{
  "train_examples": 15625,
  "n_mels": 64,
  "hop_length": 160,
  "encoder_norm": "batchnorm",
  "encoder_depths": [4, 4, 4],
  "text_encoder_norm": "layernorm",
  "text_encoder_head_dim": 64,
  "text_encoder_inner_norm": false,
  "learning_rate": 0.019,
  "batch_size": 128,
  "epochs": 49.2,
  "adamw_weight_decay_other_params": 0.05
}
Rows from block 9 of the audio encoder, named by matrix and row number. Rows with one number belong to one channel. Each number is 500 + 40 x the weight over its row's rms, rounded and kept within 0 to 999. All counts start at 0. Numbers have three digits each. After the name is the row's rms in percent of the matrix's.
# convs0: first width-7 conv (encoder.blocks.9.convs.0.weight, 96x96x7), inputs 48-59, a 7 kernel for each
# convs1: second width-7 conv (encoder.blocks.9.convs.1.weight, 96x96x7, transposed), outputs 48-59, a 7 kernel for each
convs0.20 106:466460452449496529540486543480469535510545475509488454420434453480532478503503546555511545510470485481485517619633563520467448461442470491523506569549552534492464467446493487419490403513608543502498489488506548473472545502545537604538495468399511507546
convs1.20 108:520499477390389471489542522496444454458479547518525466472461482489569515599487514541515519517508495511517442462476547537535571438433500469460480508484488459488525519554565511505562444509571553470472518469445515542538473463559487494474495470469433505495
convs0.21 102:504522507524488459468448461482468465437482535472441453531515514427588486482552564585551543563545533531508469553590569551502462527440450395508459488567521479472511481533476505497374557560580459527510489453519557483444438545506514533455534532459434488514
convs1.21 095:482508481514505449473484446475477507495478528460457457496474492552545550471454567431481467478480470473465564546522541473486485435465448461477396597574510465493438488497532479535416505517482522528469477498503450477505524536510491563522475482539555544488
convs0.22 095:566549539500449457479416492478456555579457511504505569533473447437530559527535542486499521511504501499508466474469498514499551472551458505557489549451457460476507487438524574539452501507478494466475471468491574514500487477527523473459470527502477521608
convs1.22 085:499446459502503478489497519493493512544580428471510532545504490482505478470485486473425461476473494471467484493479475498503472500509526493509547474510494493480504471410520527472418520567522459468496478537505481466450456480493506530527482486477526506483
convs0.23 105:424468542503514493509603581571517439457411515467524546515507480506470508437486468494558504518505501499483479531486489533501484546540508430547475530574520561482491503468513501555507564478596512426485506559478412495456454517462586504539529507459485449518
convs1.23 106:487516598575529513475436464462463492465475551524537552553557554591452536461503504453488487490467497503542491483487500487490491525506564453488482484486517605591573541455544532565381461540540484448516489445540523504527470504495462468447450462556531533535
convs0.24 094:446458494534509542596537555527540453471403454545483528548484501542508499511497565522560501528463447465476506468515475536501455592550514495477535570448475410461538494548408496462537597515477523415496554546534477478484577519489562466502473516496549510463
convs1.24 086:535510469493472450492459449427480540558567473501511546526496489525491487500509547512521518518500498495514394407461506517491480527465540488526473484567501461478468472487489525507547456429511481550542522497459502534556480451511453474529420554483539539503
convs0.25 104:524498522492473468477468630558486499454430525488518473448491547519562571455481597496468459543550488499477447480487489527527451526446510598600510487509495468472378456490526473656528515617468419512456457477504415530567519547567469502485475516561375467566
convs1.25 090:487475513525560517472433417519491484505460484492520511479495476562574538521509544513490472495507502546549524523520513447454506542519575628500543634490485500522533512564529528494463584517529466484469487440454496492444509499452517503551562517552583503454
convs0.26 102:535558544464375464540503534535555492458459489490515509470451451543548487533536433490469540567499518538498464506497446503546525536515548467498605482458456515536504470522432537442558568450523497524542489456492461511480515488464541516529529505453539436486
convs1.26 106:429492518535547533509492526499520547566539526481489512516511486597454485512480563529484493523552535493504508496454478495502474494571534440645541554448502500517454431447511395543501461502480482531476433461556541437462435391485499496461497535552522546581
convs0.27 098:456494463416441506588496497464459523550559450457436400450518558565529488566538501520485478482484478485529501513480431474486509470482534530448467545413449474466437502520470482435393501542470526494482472510600513464427398427449492561505479447440448512484
convs1.27 106:466466403408473468450524490461537503483516577579570524482484521542580585592535525553481516515514488491512501486471503504508498555494477472556518502504517507538584602582533586511446476508498476479472504491495439443444448510519519494445484478502571586570
convs0.28 105:503459497611597442409472535498515464479470567519467450517564463498514499554555455507526491487443485527525416399473567610504439460520547488430467505514552509441452536537474523485478447536569469504400518562490509446504514457457493492520584588574566441524
convs1.28 102:539534552576443430546470412437477494483482464482469457486455469565492516569458558495515487505517527510529519554524537513514531509472511487557516547422429451473472545515561458481523517535532427518498502473469472464513474494507508541465476544523503569590
convs0.29 106:466497504514522535546513487456490455463464527517478476505528502484449477496516499459443511496494502535492582523481492495500517472472492504526477525535512484458480489467501484493521477454474523466477537486443424487549542492465490515507464518496490476490
convs1.29 119:490487537513501522511492482539507499498498512482464458466531553520466472466463464476472495485492506505504507497489481507489490461524526473491511523540525489482483461462520508551563509526581533486499489498484515468497481487480473535490474484485486464537
convs0.30 097:495532516527588523467453482471506487467466601501493510508547538460369451442478502490425452463467520542535452512494471480461484445494491562501418482600529493531605606554446444478557517456512504499475533500406441571538517517554612643533502451521513515508
convs1.30 100:538527542513432449477438495510551542563519528521509503520532534507464518464497527509427476506518539514521465443473516514476468546512489496473468457532522537489443453458516432433538552501451524540515527483459463465435451463419450481523513508522513496503
convs0.31 101:486512515478455548491472467444568475529423516491501548545519451496445499574449520610426461509462512526564528571458524553531561459504451432497470573507570529492480479411579488485513514424605569432484578433443576508513510469464560556516488355560468463529
convs1.31 104:511500511521555453469498440457470472448445442460479458440497484449487441550439490528442482474534552528554447512493480487503519572468550415532458540553515471490502464541505511537555487485482491431453612557429613513516534547547506485491442553548529514560
convs0.32 107:452489522548537463517418479539526504601605489494471463426463570461522524520442471478368465513470479489480535547548516446439521500514506499536520413567552458439458493476484517483505466474450476447381512520553553455442455494480511466457459509477522432491
convs1.32 102:472450480517504531507515554555508531534533510491488496466487474500463506558489593485461497528556578555510516535542539519529513482451520439511458496486441451503491535547520486435456472488479562482501464433519576554507477512513529505492432448452477483501
convs0.33 102:515526513477510507487506503485459528567521505526518541489567521490479556425497427402339382414420447475502371388422441435464469456506487512470531665592580531526437477522588486517457496535493549512545468447496577456491478405480530491395450537480480463514
convs1.33 109:616579541537530466471529497477458446469540583563543555565568594448453505446488460478407464490541555515491453468495492469415370493520454547472485477521459462495521499494621537485478512463554503479467457550515518466534484496533495554478511453487529502465
convs0.71 101:525502544492455496529465477458497487525580474474456509544512495544503545543464460480444480484467480487492476483468472503482531481458544500505572527578482482483481445465538540565431548499508458438569508450506401535546482524547537543523420479483437537489
convs1.71 110:481560557494552466444579458408453507499524518522550549497558568545483443529423474504468495503501516483489471468470489483484484503512471470505413497490494454492503516503559554430442583449411543538512485520448375477430504467437526440506469495509521535496
convs0.72 103:522453472498548502498572450463533436533538523513491513446454463459474578483498486460543545461473517528501534538475472463479501536531490491512484513620511472451453485471450459552468502472426507526394460464506552484513482503523470530527458513486451503530
convs1.72 094:536544485457493461443468467514512479550502479472481480469496501450553505447521514557480474450499503501481504496579546515486474486452502456505434593490457481460482564552451469502463487435516563432554433502502449486459457528421480467535577502532584554420
convs0.73 105:461529496463495502435472440464522494487521488518525521501575580507474529499513503529571511539554515489543534514519500488489494448422529450503507479424475464521545612640530412509479530498523437491529527588544555485533516532544520490486450493487575509508
convs1.73 116:397458500450452458433472543500506539543464523473476536534478446471481472491464500573539496500483468452455562539594586560526500469498555472546462427547552504429462492450519490453510506525470457522550505542508448450445494460460464454534463465458456480465
convs0.74 096:541590517518482433449482465479541480384453505485463503504526514510440501525491431433473425440519521510523489469503513469475484531531505498478411494514526474497531503584636500478594515437487476459524492501551559466465541521623640602563598542528519505480
convs1.74 094:499521517532522485513472474497508563512437474486464478505457443517527561578544535519463497528529513484478503490520539472481480449535487509462515560488457442508546555534496488454477433542574503503493484504476471422536576557534463462458469471445469455509
convs0.75 100:501457505540445445492534563559460485505529534499494526512482488591574506503440507400486470481561596563539570502473483514519556541550529428455441486579544539513487472428463512514511484448442543504469456496433477449515509512465468468510559490524536484407
convs1.75 087:464515492512508430467445453507527551531558448475475493488528496439538495496486466519393432465473467463464448445453415431474483504448478571530567490473456477505503476447495503475500507544554503472456491446452508504484497473440460459446517509502492485524
convs0.76 091:471505520496457459472494509469499466490519454523577576481447433467493544566464490503380422471454480515534419434496490525523480522492542526495497439512531463443424438453558539502496521546496516553559529505439520457530526493543523593438468486513500553518
convs1.76 091:440441443455490547595494498502460514506543537490491504488446462508540526492476456474408488510522513518487489475445466465435443488528562520444476521546529545557578535549568468463454434489534481487473502478505512447450463498485498492511468477495510555554
convs0.77 107:501540553484502493441469488498524513508484452534585559503532474595581422517477468489555576579479445494499506469481479504501536445471448521498404547450461438505459454485421535416523569474493459508549481593363486524488585562494459485461568496476493441550
convs1.77 094:483463522525525546523468488519533508489416492516519505499497589531392569489447559486509508476480471495509567558526517515517483565459514411550458491461446488507492451492496517561459383583497473462485487461426445551528539546562581595484478549439446484438
convs0.78 103:556505469549586513543485477552538496500563447515453491607557540476506498520493467475554554508475496489521476450455520522506506487490371546510494555425473449464612581496478452451548508510529530477474555475408581403452508530536489524524504368481411472467
convs1.78 104:500471507533487456473500444509540497566586572594560537573620624467458452466485568568458482480465465483459531522550549495455427497462464482430471440554490501539542549638593498498607513485574488440478561459502531487527527532500478494511540488509429512474
convs0.79 104:511544623519555584480436455484495487495444482424446473436532474477505526551535549466517433429483491537546586546505515491472499492499536579569454540497463443501446451473512443509444483484487439496474402522430427488504434468463445511531465520578528541494
convs1.79 096:541523516438469477446485495463523526513502565527509486503485449485545496454504446533496514520521506514476480459504532551552547490487488543448513512475552533462479463449517554519520565490445509530593462468510509517492471398402455443496534486563557561483
convs0.80 098:535464539492470516479549486508508508508506547500474501552550569444499450511498549492461471513506469483492451466499543539522588506485509463448488523575468491554481479528466547440459456501530466519526478462549558531473403403420457514511535497453447429467
convs1.80 100:464505455490557475475517419405478536489492476508578534517438456486460502537423476468424486509494481453488457482510517520565632538474502560516464457485462457485487466458484549495510478519402540477468494527509507544510550558539476449567515466517478528513
convs0.81 094:511505508513504512450515545449515478560606487445495464439436530494528433457510527516422439416417477474478482485497489529507449526549547524486501578410436500444416515623441609498555540511436543548488545583558443533484474492475443550463523541477466515475
convs1.81 094:534544468435465513475489492418434468493539543540512495481438424530508509514463518560337400445488511524515522534512494505491481489454424486481530503601523482443438503560420563510479422547438501492526585443527520480500446497472559585406506511475450483485
convs0.82 103:466432415467531519444529510515497546486553529513501474497524493444499504511472503464668599529499432413437551521490550520475466579604497464469485545429448450456472458451446578520506441474481462421450447489471504579557618536548477412483474511516506483472
convs1.82 100:530523527482469465468430403476517560600511436452480477465461473514489513524469498479632545475488490534542572538509493485521499439493571565574557531483521469430413486528550497484551449573477476507522495488521491531585570585597570538531523533520518496564
convs0.83 099:428390400443518528514470461522531530579508436458442426459461437452527462448480507543654584587533512473486528453485463428424447516464455519506511527462502479463484506529539517504496436476471473468486528528553580480438446465496481526557534486483420466452
convs1.83 098:518513465450467488485468510530543509485454491487461456463439475415488514456525479501631565502531522496503571510497492495503485484448468489484479501510487479427477489497457513384465475457455400499513513499511521455513514498516472473553562585550549549576
convs0.84 099:438462537564503451449443416503482513537547496497567521541533480516534399552558516515366447456436485515509472491441428483481420523401460450531460484534481526499491451480437554510567535536509435491469536494472432497501457439447457523486497491483532521549
convs1.84 114:543536595526511516468449462484476473521486514512522523512488472451456496467487464494415424463506512509523477503522510440436435535430458524549505534595580477437537566549468483493542501503481528479544513455518514466489493487499514474468568557500462514453
convs0.85 095:518523517498504461485441488511479455482508439462472487504517526478468478515504524473916722597506404407449543497536526464484479478466544543509480482432464497525522514523474479481499518514497427419454513537520483522490500505516528510543526470494506495501
convs1.85 136:498533524533525524484496536521475493511534419468491456471482491514514533444502506508718554468431456469500595533525511514517504476468486475499499484394450498518495469461534556467457487489502474546552531541528483507536564547531523551490528566536531490462
convs0.86 102:560505427495504469445535503519512548528536486490523496442393448579538534482579488520440480511458517550485575575496413467496485523527504494468575542512503454502480435438530492504446495495558541500417525445472503540558472456571460486494452516500534520432
convs1.86 091:430446502517493495561542597571550513534490559539478461463433452523451508442418538480494473489515492534513443481445483552538498531548498465561429622511533497541506463475590539474488547509494512429437481512513488439558533506555586563481528490475502498548
convs0.87 098:447529502425449441458487478497549523469485485539523486531523508552374456511479546510452476481453480562568411449522520492480555437508484477448489492483499525508516474471556463454512532436490522515523520477396709502476490468434489452564532483572487546420
convs1.87 108:513485524511479485444508533573495514489480431434510526511490513580409498445559553568435523544546535481485478504486530522529543468510380548521545466546511506498521497463508505492467467562424460433434529520489542491518485508487546567493485540521485503550
convs0.88 105:465387549557499535498542545460505529513504533472548608576524577481510506522474539537619583488531537518539524516478530487511525502446456462436570530556441483521442472491495505462535426552495464547511498480550483511523512547616513480527473565484529584477
convs1.88 100:494522579524611557422532477484469511499491441457505514518538604396513500539514557504454448434443421444417554565558528502488507419480461485499472451450522417452495422446491563435498485512455473554478474559487431540528543560530447414497532530524573518519
convs0.89 100:426469476465489544496465425575520471458438512534462416467486486512496502547500518456434420502497475496553518494550544501521503427506590569498521468499458436505495517582496404507528458471488529543551471422439496478469526518515479453432437493483573555484
convs1.89 085:489465456418496523524479514491506513535512548537524443412422452463514527465505517493420481512513514513495496478484500503532518510460464523461479460458489496514504513478462483485504474490553514511510438410492389522510533526515473465562593481506533547537
convs0.90 102:473491527534461544597575545536516472543461464546540518430402556424371466479517509497528490560502517528513462444556611552479476469414523494512418508473478547577472408460489511487506504491458456519493467386497485515568558467466476567484447479473459498510
convs1.90 094:522500435460500497532513472442501463541515424501534456427450499510537532538439465495468485496521473476484482519479486507527509607434534418592351448518516533494528501511474528429593447476430552533570490516550434467476496510485526537524437492439487509525
convs0.91 101:441464485436494419488466465500481427473437495499525566548565534477481512492506533531386418436458510498512518515576473422507479589544458497519521624487457477482444501558481423459502474514562578467491467451494516459469456505502535542533583437527477483625
convs1.91 104:499467539519534489447483498446416491533518436488530515545500513474577467571501470605499486488496513516535428415451462479451423572438524463484561472472450369441501462506528579427499534523493641511472539415535558471498548485453489448505579420517479474507
convs0.92 098:507526511516483418489539548531501457515507470476574522499468447407520554545513476465459500543508513552560454435460452469524596565554486461410438475516559515504488444413527518497490485501457478509467464522509410462473526559539563558585483521541517521476
convs1.92 105:488469463496492512548501539493464472488501490399405462499500460476526512503514459454438462489484481504512434458492483473486513439457459541488452539480459485490495522505453486592523446435539561556435458532520480518553564604580465452507495533534552536462