From a checkpoint of a small contrastive audio-text model.
Training: muon at rate 0.019, 6000 steps, batches of 128.
Data: trained on read English sentences (LibriTTS-R), 15625 training examples.
Rows from block 8 of the text encoder of a small contrastive audio-text model, named by matrix and row number. Rows with one number belong to one neuron. Each number is 200 + 30 x the weight over its row's rms, rounded and kept within 0 to 999. All counts start at 0.
After each neuron's rows are labels from the 100 texts, of 14976, where the neuron reaches its highest value: "tokens" is the input token at the peak. Only what is clearly more common there than usual is listed. The data: read English sentences (LibriTTS-R). In brackets: how many of the 100, against the usual share in percent.
# fc1: MLP up (text_encoder.blocks.8.mlp.fc1.weight, 384x128), inputs 0-127
# fc2: MLP down (text_encoder.blocks.8.mlp.fc2.weight, 128x384, transposed), outputs 0-127

fc1.44,233,240,156,185,225,206,268,241,184,190,191,146,189,156,156,239,224,241,180,218,236,199,241,244,157,185,196,157,200,151,197,168,169,210,195,194,172,237,180,231,147,161,205,211,234,228,231,155,139,163,196,168,173,176,231,187,180,188,197,166,162,219,224,206,182,227,249,171,203,226,240,234,178,221,192,213,182,164,188,233,201,153,242,187,226,212,189,233,266,209,167,219,172,191,202,219,170,135,195,180,195,213,241,168,272,195,228,238,198,189,202,235,137,169,198,200,203,232,199,182,218,179,195,218,196,232,205,160
fc2.44,201,177,242,212,189,193,198,214,187,181,182,235,241,188,145,158,198,221,226,238,205,238,196,206,242,169,239,171,167,227,213,183,199,238,166,177,190,217,238,176,172,161,273,147,213,186,221,146,254,198,215,163,209,182,191,176,212,202,170,226,166,198,181,226,200,207,185,175,214,205,218,157,189,181,186,220,140,174,248,163,218,220,197,196,194,200,216,139,188,278,185,213,228,227,214,195,184,235,170,204,230,173,140,173,203,146,210,159,209,159,194,231,204,242,264,220,165,228,181,165,213,246,232,248,245,134,199,204
tokens: "should" (39 vs 0.1); "shall" (26 vs 0.1); "wish" (19 vs 0)

fc1.319,175,220,206,199,209,170,206,155,173,167,234,119,210,156,181,202,228,163,187,148,161,219,255,176,201,192,228,148,204,195,207,222,175,227,159,214,227,178,199,216,184,221,166,164,173,231,220,203,211,179,154,208,152,174,222,172,232,196,260,211,211,203,199,169,205,260,206,203,241,217,189,205,242,156,189,162,208,185,215,244,168,232,181,193,225,172,206,241,223,201,154,261,207,181,234,222,239,199,207,207,202,162,212,197,189,239,226,227,176,218,159,206,226,247,263,233,185,196,131,231,244,211,193,149,248,192,134,195
fc2.319,207,161,170,203,128,163,212,234,190,216,180,164,237,273,215,209,209,178,208,237,153,211,214,194,187,203,189,215,209,177,222,208,251,179,237,225,168,207,224,189,209,255,207,263,135,166,183,178,125,227,180,241,199,142,187,190,213,245,215,211,228,196,93,207,192,252,225,203,206,233,168,228,214,182,163,183,197,226,209,217,224,181,190,205,186,216,185,207,170,178,242,237,193,201,197,162,196,185,218,194,201,232,237,202,154,239,162,145,220,217,231,163,206,172,190,210,196,171,173,191,224,171,188,190,199,185,189,122
tokens: "to" (38 vs 2.3); "if" (11 vs 0.3); "king" (8 vs 0); "turn" (8 vs 0)

fc1.300,167,213,163,194,230,202,203,236,211,197,191,128,149,207,228,197,162,204,196,213,255,257,277,172,207,250,207,147,237,197,269,178,224,160,191,208,218,180,215,149,168,191,183,195,184,164,193,173,194,156,183,214,236,207,140,239,183,165,189,232,255,197,181,188,232,246,220,213,186,152,233,188,234,173,193,194,194,252,186,216,232,194,217,169,173,231,236,243,184,195,209,186,199,211,245,196,206,199,153,157,187,205,275,243,162,151,216,198,229,187,208,237,199,237,182,217,172,190,153,244,236,206,197,184,196,208,176,192
fc2.300,195,169,188,194,163,151,196,221,228,211,168,198,213,233,158,232,162,224,199,238,214,194,193,214,185,177,197,221,208,162,235,221,270,210,237,193,154,234,186,265,177,231,206,191,251,230,195,221,160,159,169,259,170,245,187,193,226,216,189,196,161,152,194,185,197,167,246,225,223,238,174,201,231,134,254,196,213,168,213,196,184,226,184,214,181,229,249,210,146,195,207,196,204,172,181,146,219,202,199,164,191,194,227,177,186,196,169,183,273,220,228,219,236,219,181,110,157,241,183,200,199,172,141,176,199,170,191,215
tokens: "and" (29 vs 2.4)

fc1.294,213,249,246,190,199,200,206,205,219,191,182,177,210,177,226,199,189,245,213,210,165,213,223,200,208,185,194,158,268,192,171,184,182,179,204,236,184,217,207,200,124,233,218,257,194,163,206,178,187,152,200,171,207,204,125,197,220,157,186,253,217,197,161,138,193,182,281,225,194,190,184,255,234,218,200,183,150,158,231,172,266,182,160,174,198,212,213,219,259,151,222,147,212,155,178,215,188,224,197,202,195,222,220,198,150,256,242,212,210,239,226,187,166,159,219,231,198,206,178,230,234,171,172,211,199,194,158,216
fc2.294,215,172,198,190,189,200,181,204,247,247,226,173,148,155,246,183,200,207,170,197,186,215,230,173,179,257,235,223,212,239,174,199,180,169,207,177,219,216,194,187,181,196,201,231,193,196,254,171,259,216,212,166,179,178,204,233,206,116,219,209,195,204,209,178,153,162,200,182,240,260,177,231,197,238,205,204,165,170,158,143,283,245,203,239,237,138,177,204,191,140,220,193,206,249,182,171,248,155,191,211,212,195,134,215,208,200,203,158,218,175,188,175,209,227,176,183,212,153,244,184,170,235,214,203,199,198,167,236
tokens: "of" (16 vs 1.9); "that" (12 vs 1); "and" (10 vs 2.4)

fc1.281,218,205,169,238,182,213,190,200,219,203,228,235,229,220,223,188,161,191,229,218,132,215,217,173,136,172,229,211,256,191,159,188,171,225,204,201,230,184,169,161,204,208,181,170,207,171,221,183,100,181,201,190,181,139,167,226,196,172,218,188,233,238,196,188,168,217,225,189,233,234,219,226,169,180,223,178,182,175,232,227,291,248,140,183,257,201,201,273,227,213,225,178,195,195,193,189,178,217,208,222,239,215,208,235,189,205,146,250,255,221,159,159,163,209,160,172,194,202,198,222,212,216,224,211,171,205,171,202
fc2.281,222,227,237,238,250,150,238,241,188,182,165,171,143,242,216,166,185,211,162,203,195,210,201,168,219,206,153,147,152,235,161,238,235,190,176,186,202,234,244,172,198,196,181,231,213,174,209,193,241,203,155,187,227,213,231,174,180,211,194,162,187,174,189,239,181,202,240,181,144,201,194,205,171,231,162,228,162,174,164,242,146,215,229,159,173,174,192,214,268,187,170,172,235,197,172,190,255,191,178,175,200,213,212,207,224,161,232,170,238,152,208,216,258,195,224,219,187,203,236,259,247,213,199,204,136,220,196,185
tokens: "of" (7 vs 1.9); "and" (7 vs 2.4); "that" (7 vs 1)

fc1.134,170,245,175,249,158,204,180,230,201,192,228,150,164,234,168,294,152,139,262,254,157,194,224,217,226,181,161,226,226,199,253,235,177,151,248,228,169,144,225,211,179,188,192,191,238,193,251,162,179,196,203,192,170,211,197,192,220,206,185,225,233,186,211,215,173,200,210,138,202,159,225,212,219,182,169,191,202,178,274,259,196,207,185,176,155,203,180,218,182,156,240,181,182,163,193,164,237,214,186,227,193,239,218,227,178,227,165,186,179,188,199,215,221,175,204,174,191,169,208,227,231,196,194,219,150,218,209,203
fc2.134,168,178,187,210,203,205,256,291,213,193,249,197,190,173,161,217,178,206,166,186,223,222,196,181,223,218,151,232,184,168,158,176,223,183,151,254,174,232,253,179,214,208,205,200,265,154,209,183,220,216,262,169,194,198,164,197,146,220,129,249,210,159,243,215,217,194,170,218,227,263,178,242,223,236,274,215,196,246,227,208,175,195,180,198,193,210,227,166,179,184,186,212,206,201,243,182,188,151,216,190,193,170,202,220,182,177,169,185,226,254,196,183,231,179,222,213,176,192,200,206,152,170,197,157,220,194,152,201
tokens: "he" (34 vs 1.4); "me" (9 vs 0.5); "we" (8 vs 0.3)

fc1.265,162,206,263,232,215,193,193,160,210,214,196,281,202,148,169,193,213,216,206,199,207,180,213,211,126,227,183,200,175,256,211,250,180,211,238,191,170,205,168,222,148,192,206,208,239,228,216,181,237,181,199,193,164,186,232,188,158,171,163,159,212,167,191,219,221,216,172,164,213,196,224,233,209,184,171,205,184,189,201,294,200,255,166,170,171,191,248,168,151,193,205,233,243,142,251,213,204,221,179,233,157,227,169,233,178,219,220,226,171,218,206,228,157,172,136,231,229,175,165,180,200,239,189,192,192,180,219,211
fc2.265,160,207,169,224,223,230,163,162,209,190,196,242,218,222,182,178,174,149,274,176,207,160,256,225,231,258,175,206,206,250,214,173,179,197,192,211,211,241,167,225,195,223,206,218,195,191,160,122,182,228,204,215,187,185,245,235,210,171,207,196,147,171,182,238,229,189,207,209,189,183,165,176,246,209,195,186,221,167,177,247,197,213,179,142,193,168,266,166,130,248,219,201,200,173,176,147,179,202,239,233,229,195,196,199,186,194,196,175,168,153,180,202,134,195,215,214,242,183,188,152,213,186,224,191,192,241,229,257
tokens: "mr" (72 vs 0.1); "miss" (18 vs 0.1)

fc1.323,213,169,223,174,185,200,183,215,145,185,183,186,196,156,195,172,196,189,212,177,197,241,214,262,180,202,151,151,162,165,158,263,224,204,235,214,186,211,173,173,187,152,213,250,222,196,230,252,178,254,152,230,181,180,187,173,196,219,207,238,190,176,206,178,158,142,183,204,214,208,252,166,215,226,243,181,210,214,183,180,218,248,176,185,220,249,240,237,179,151,209,206,186,180,173,222,165,221,188,185,159,167,191,239,169,227,209,205,286,140,181,217,134,207,176,196,239,250,224,193,222,227,231,188,160,219,209,203
fc2.323,181,171,192,187,234,213,210,182,252,140,139,201,214,219,185,205,205,197,208,178,228,228,189,222,242,280,216,232,221,220,215,205,168,208,168,180,162,264,145,189,200,190,177,214,163,219,210,216,164,178,202,178,155,209,202,193,198,220,199,221,236,241,152,221,190,176,204,239,153,164,197,200,186,221,199,182,154,167,173,225,214,223,254,174,195,192,241,174,140,255,252,193,212,192,165,174,265,202,224,245,202,229,222,134,166,248,179,211,240,252,181,210,209,181,181,184,233,187,225,129,241,203,225,205,220,194,167,198
tokens: "i" (24 vs 1.7)

fc1.355,202,233,207,239,209,170,188,218,254,215,204,182,175,210,186,151,199,169,256,172,182,199,223,204,163,204,240,197,293,162,176,253,150,183,173,178,203,171,205,185,194,203,199,157,205,214,234,186,209,198,200,272,180,215,211,210,196,172,153,190,226,178,199,179,180,189,245,145,229,170,216,200,223,207,184,211,193,243,151,181,209,204,137,180,194,193,314,235,191,200,216,265,206,193,258,192,199,185,185,222,147,245,179,199,168,233,197,202,197,169,226,209,197,246,149,190,235,196,174,161,189,187,226,243,194,198,226,172
fc2.355,159,223,210,197,236,177,243,172,211,186,233,230,197,197,212,176,197,223,208,168,240,246,215,186,163,149,207,204,218,201,165,180,221,185,221,231,215,220,213,239,237,230,170,178,189,189,180,198,212,231,170,256,178,186,181,202,235,253,283,213,238,213,169,201,249,181,247,181,181,198,260,246,179,202,144,205,178,179,201,167,152,167,178,114,204,191,154,248,145,183,222,240,212,208,182,149,219,171,179,200,168,165,177,187,163,249,191,208,223,240,175,220,194,245,182,218,218,202,202,186,223,161,194,206,169,146,232,157
tokens: "mr" (31 vs 0.1); "this" (10 vs 0.4); "must" (8 vs 0.1); "miss" (8 vs 0.1)

fc1.352,166,184,188,186,262,214,221,210,155,240,248,215,176,200,174,176,252,220,214,196,178,231,181,201,215,197,121,177,209,180,185,212,166,206,180,241,241,197,235,210,217,180,183,242,246,225,221,164,225,200,214,191,204,195,196,219,177,194,224,205,283,194,175,211,192,198,192,237,207,265,209,201,182,243,142,244,209,153,199,208,219,148,123,184,199,200,165,267,151,214,227,233,210,192,181,195,156,200,221,170,201,153,240,254,192,205,189,159,205,213,148,192,202,177,152,207,224,158,246,196,194,171,218,178,215,168,211,259
fc2.352,192,180,227,193,177,204,187,163,214,242,137,200,204,189,202,111,219,186,168,176,260,219,183,238,202,214,217,239,198,226,229,202,175,136,185,168,187,223,207,211,182,218,221,179,191,173,200,205,171,244,261,163,231,190,182,197,175,212,205,219,175,210,173,178,218,202,238,159,148,262,211,223,175,280,255,210,199,244,223,145,152,202,218,165,235,196,209,136,220,246,214,195,208,225,220,224,220,190,166,238,236,194,259,165,178,196,196,199,195,179,159,172,244,171,206,183,164,211,149,173,195,199,182,201,248,202,173,171
tokens: "country" (8 vs 0)

fc1.62,152,198,215,222,262,194,171,193,214,129,248,195,194,169,228,200,182,227,187,225,175,230,189,214,157,206,227,133,252,231,213,222,227,184,203,197,194,176,175,163,174,190,184,198,141,199,215,195,226,179,182,255,150,216,169,145,225,200,200,222,150,233,199,166,215,198,184,224,188,164,200,174,229,234,161,251,218,168,241,217,163,263,208,166,232,237,156,158,237,240,180,234,213,210,234,252,246,212,220,190,211,237,186,215,200,229,221,155,196,205,133,188,196,173,137,205,192,202,205,194,166,244,209,222,235,217,177,218
fc2.62,268,271,204,247,135,193,241,235,224,219,191,220,156,201,189,188,203,190,192,201,214,201,241,224,215,191,209,270,226,174,220,186,222,173,258,152,224,201,210,254,250,178,197,180,212,240,146,162,212,222,232,185,171,209,231,185,167,190,181,145,217,178,207,163,192,213,207,160,211,177,219,208,214,172,172,207,204,218,242,194,215,191,213,230,215,136,180,180,189,150,220,191,221,205,189,145,219,205,191,164,228,154,175,229,173,151,231,166,198,157,201,162,198,203,283,175,170,201,219,186,204,166,255,203,163,165,200,242
tokens: "at" (19 vs 0.5); "for" (18 vs 0.6); "up" (7 vs 0.2)

fc1.306,238,167,187,248,189,176,225,243,213,234,198,204,232,194,149,120,171,159,245,221,226,219,161,173,189,188,200,195,192,209,230,192,168,194,234,184,192,194,243,149,164,143,181,193,199,181,181,195,249,209,164,184,170,229,243,171,227,201,205,260,209,212,165,198,198,186,158,219,212,218,185,202,149,222,228,263,212,201,207,198,234,214,172,173,220,196,193,164,203,217,202,232,191,190,215,179,217,258,204,222,202,210,216,192,145,229,111,213,233,194,215,146,237,228,184,246,220,172,176,234,148,162,216,167,191,264,168,247
fc2.306,229,185,178,203,196,180,193,204,225,189,209,155,208,175,239,146,231,224,150,200,168,190,323,187,192,146,214,178,227,202,174,165,175,210,206,203,170,185,251,170,228,224,131,187,227,218,202,202,141,196,173,240,189,263,179,217,201,242,212,189,167,192,207,199,196,235,186,209,198,144,154,176,224,215,213,202,179,218,202,193,218,222,224,207,133,262,198,231,173,173,215,214,213,189,176,206,205,194,227,226,200,177,153,241,193,206,190,190,190,274,152,239,218,225,165,178,172,210,247,193,250,179,221,232,204,206,239,156
tokens: "is" (17 vs 0.8); "hands" (9 vs 0); "things" (7 vs 0.1); "eyes" (7 vs 0.1)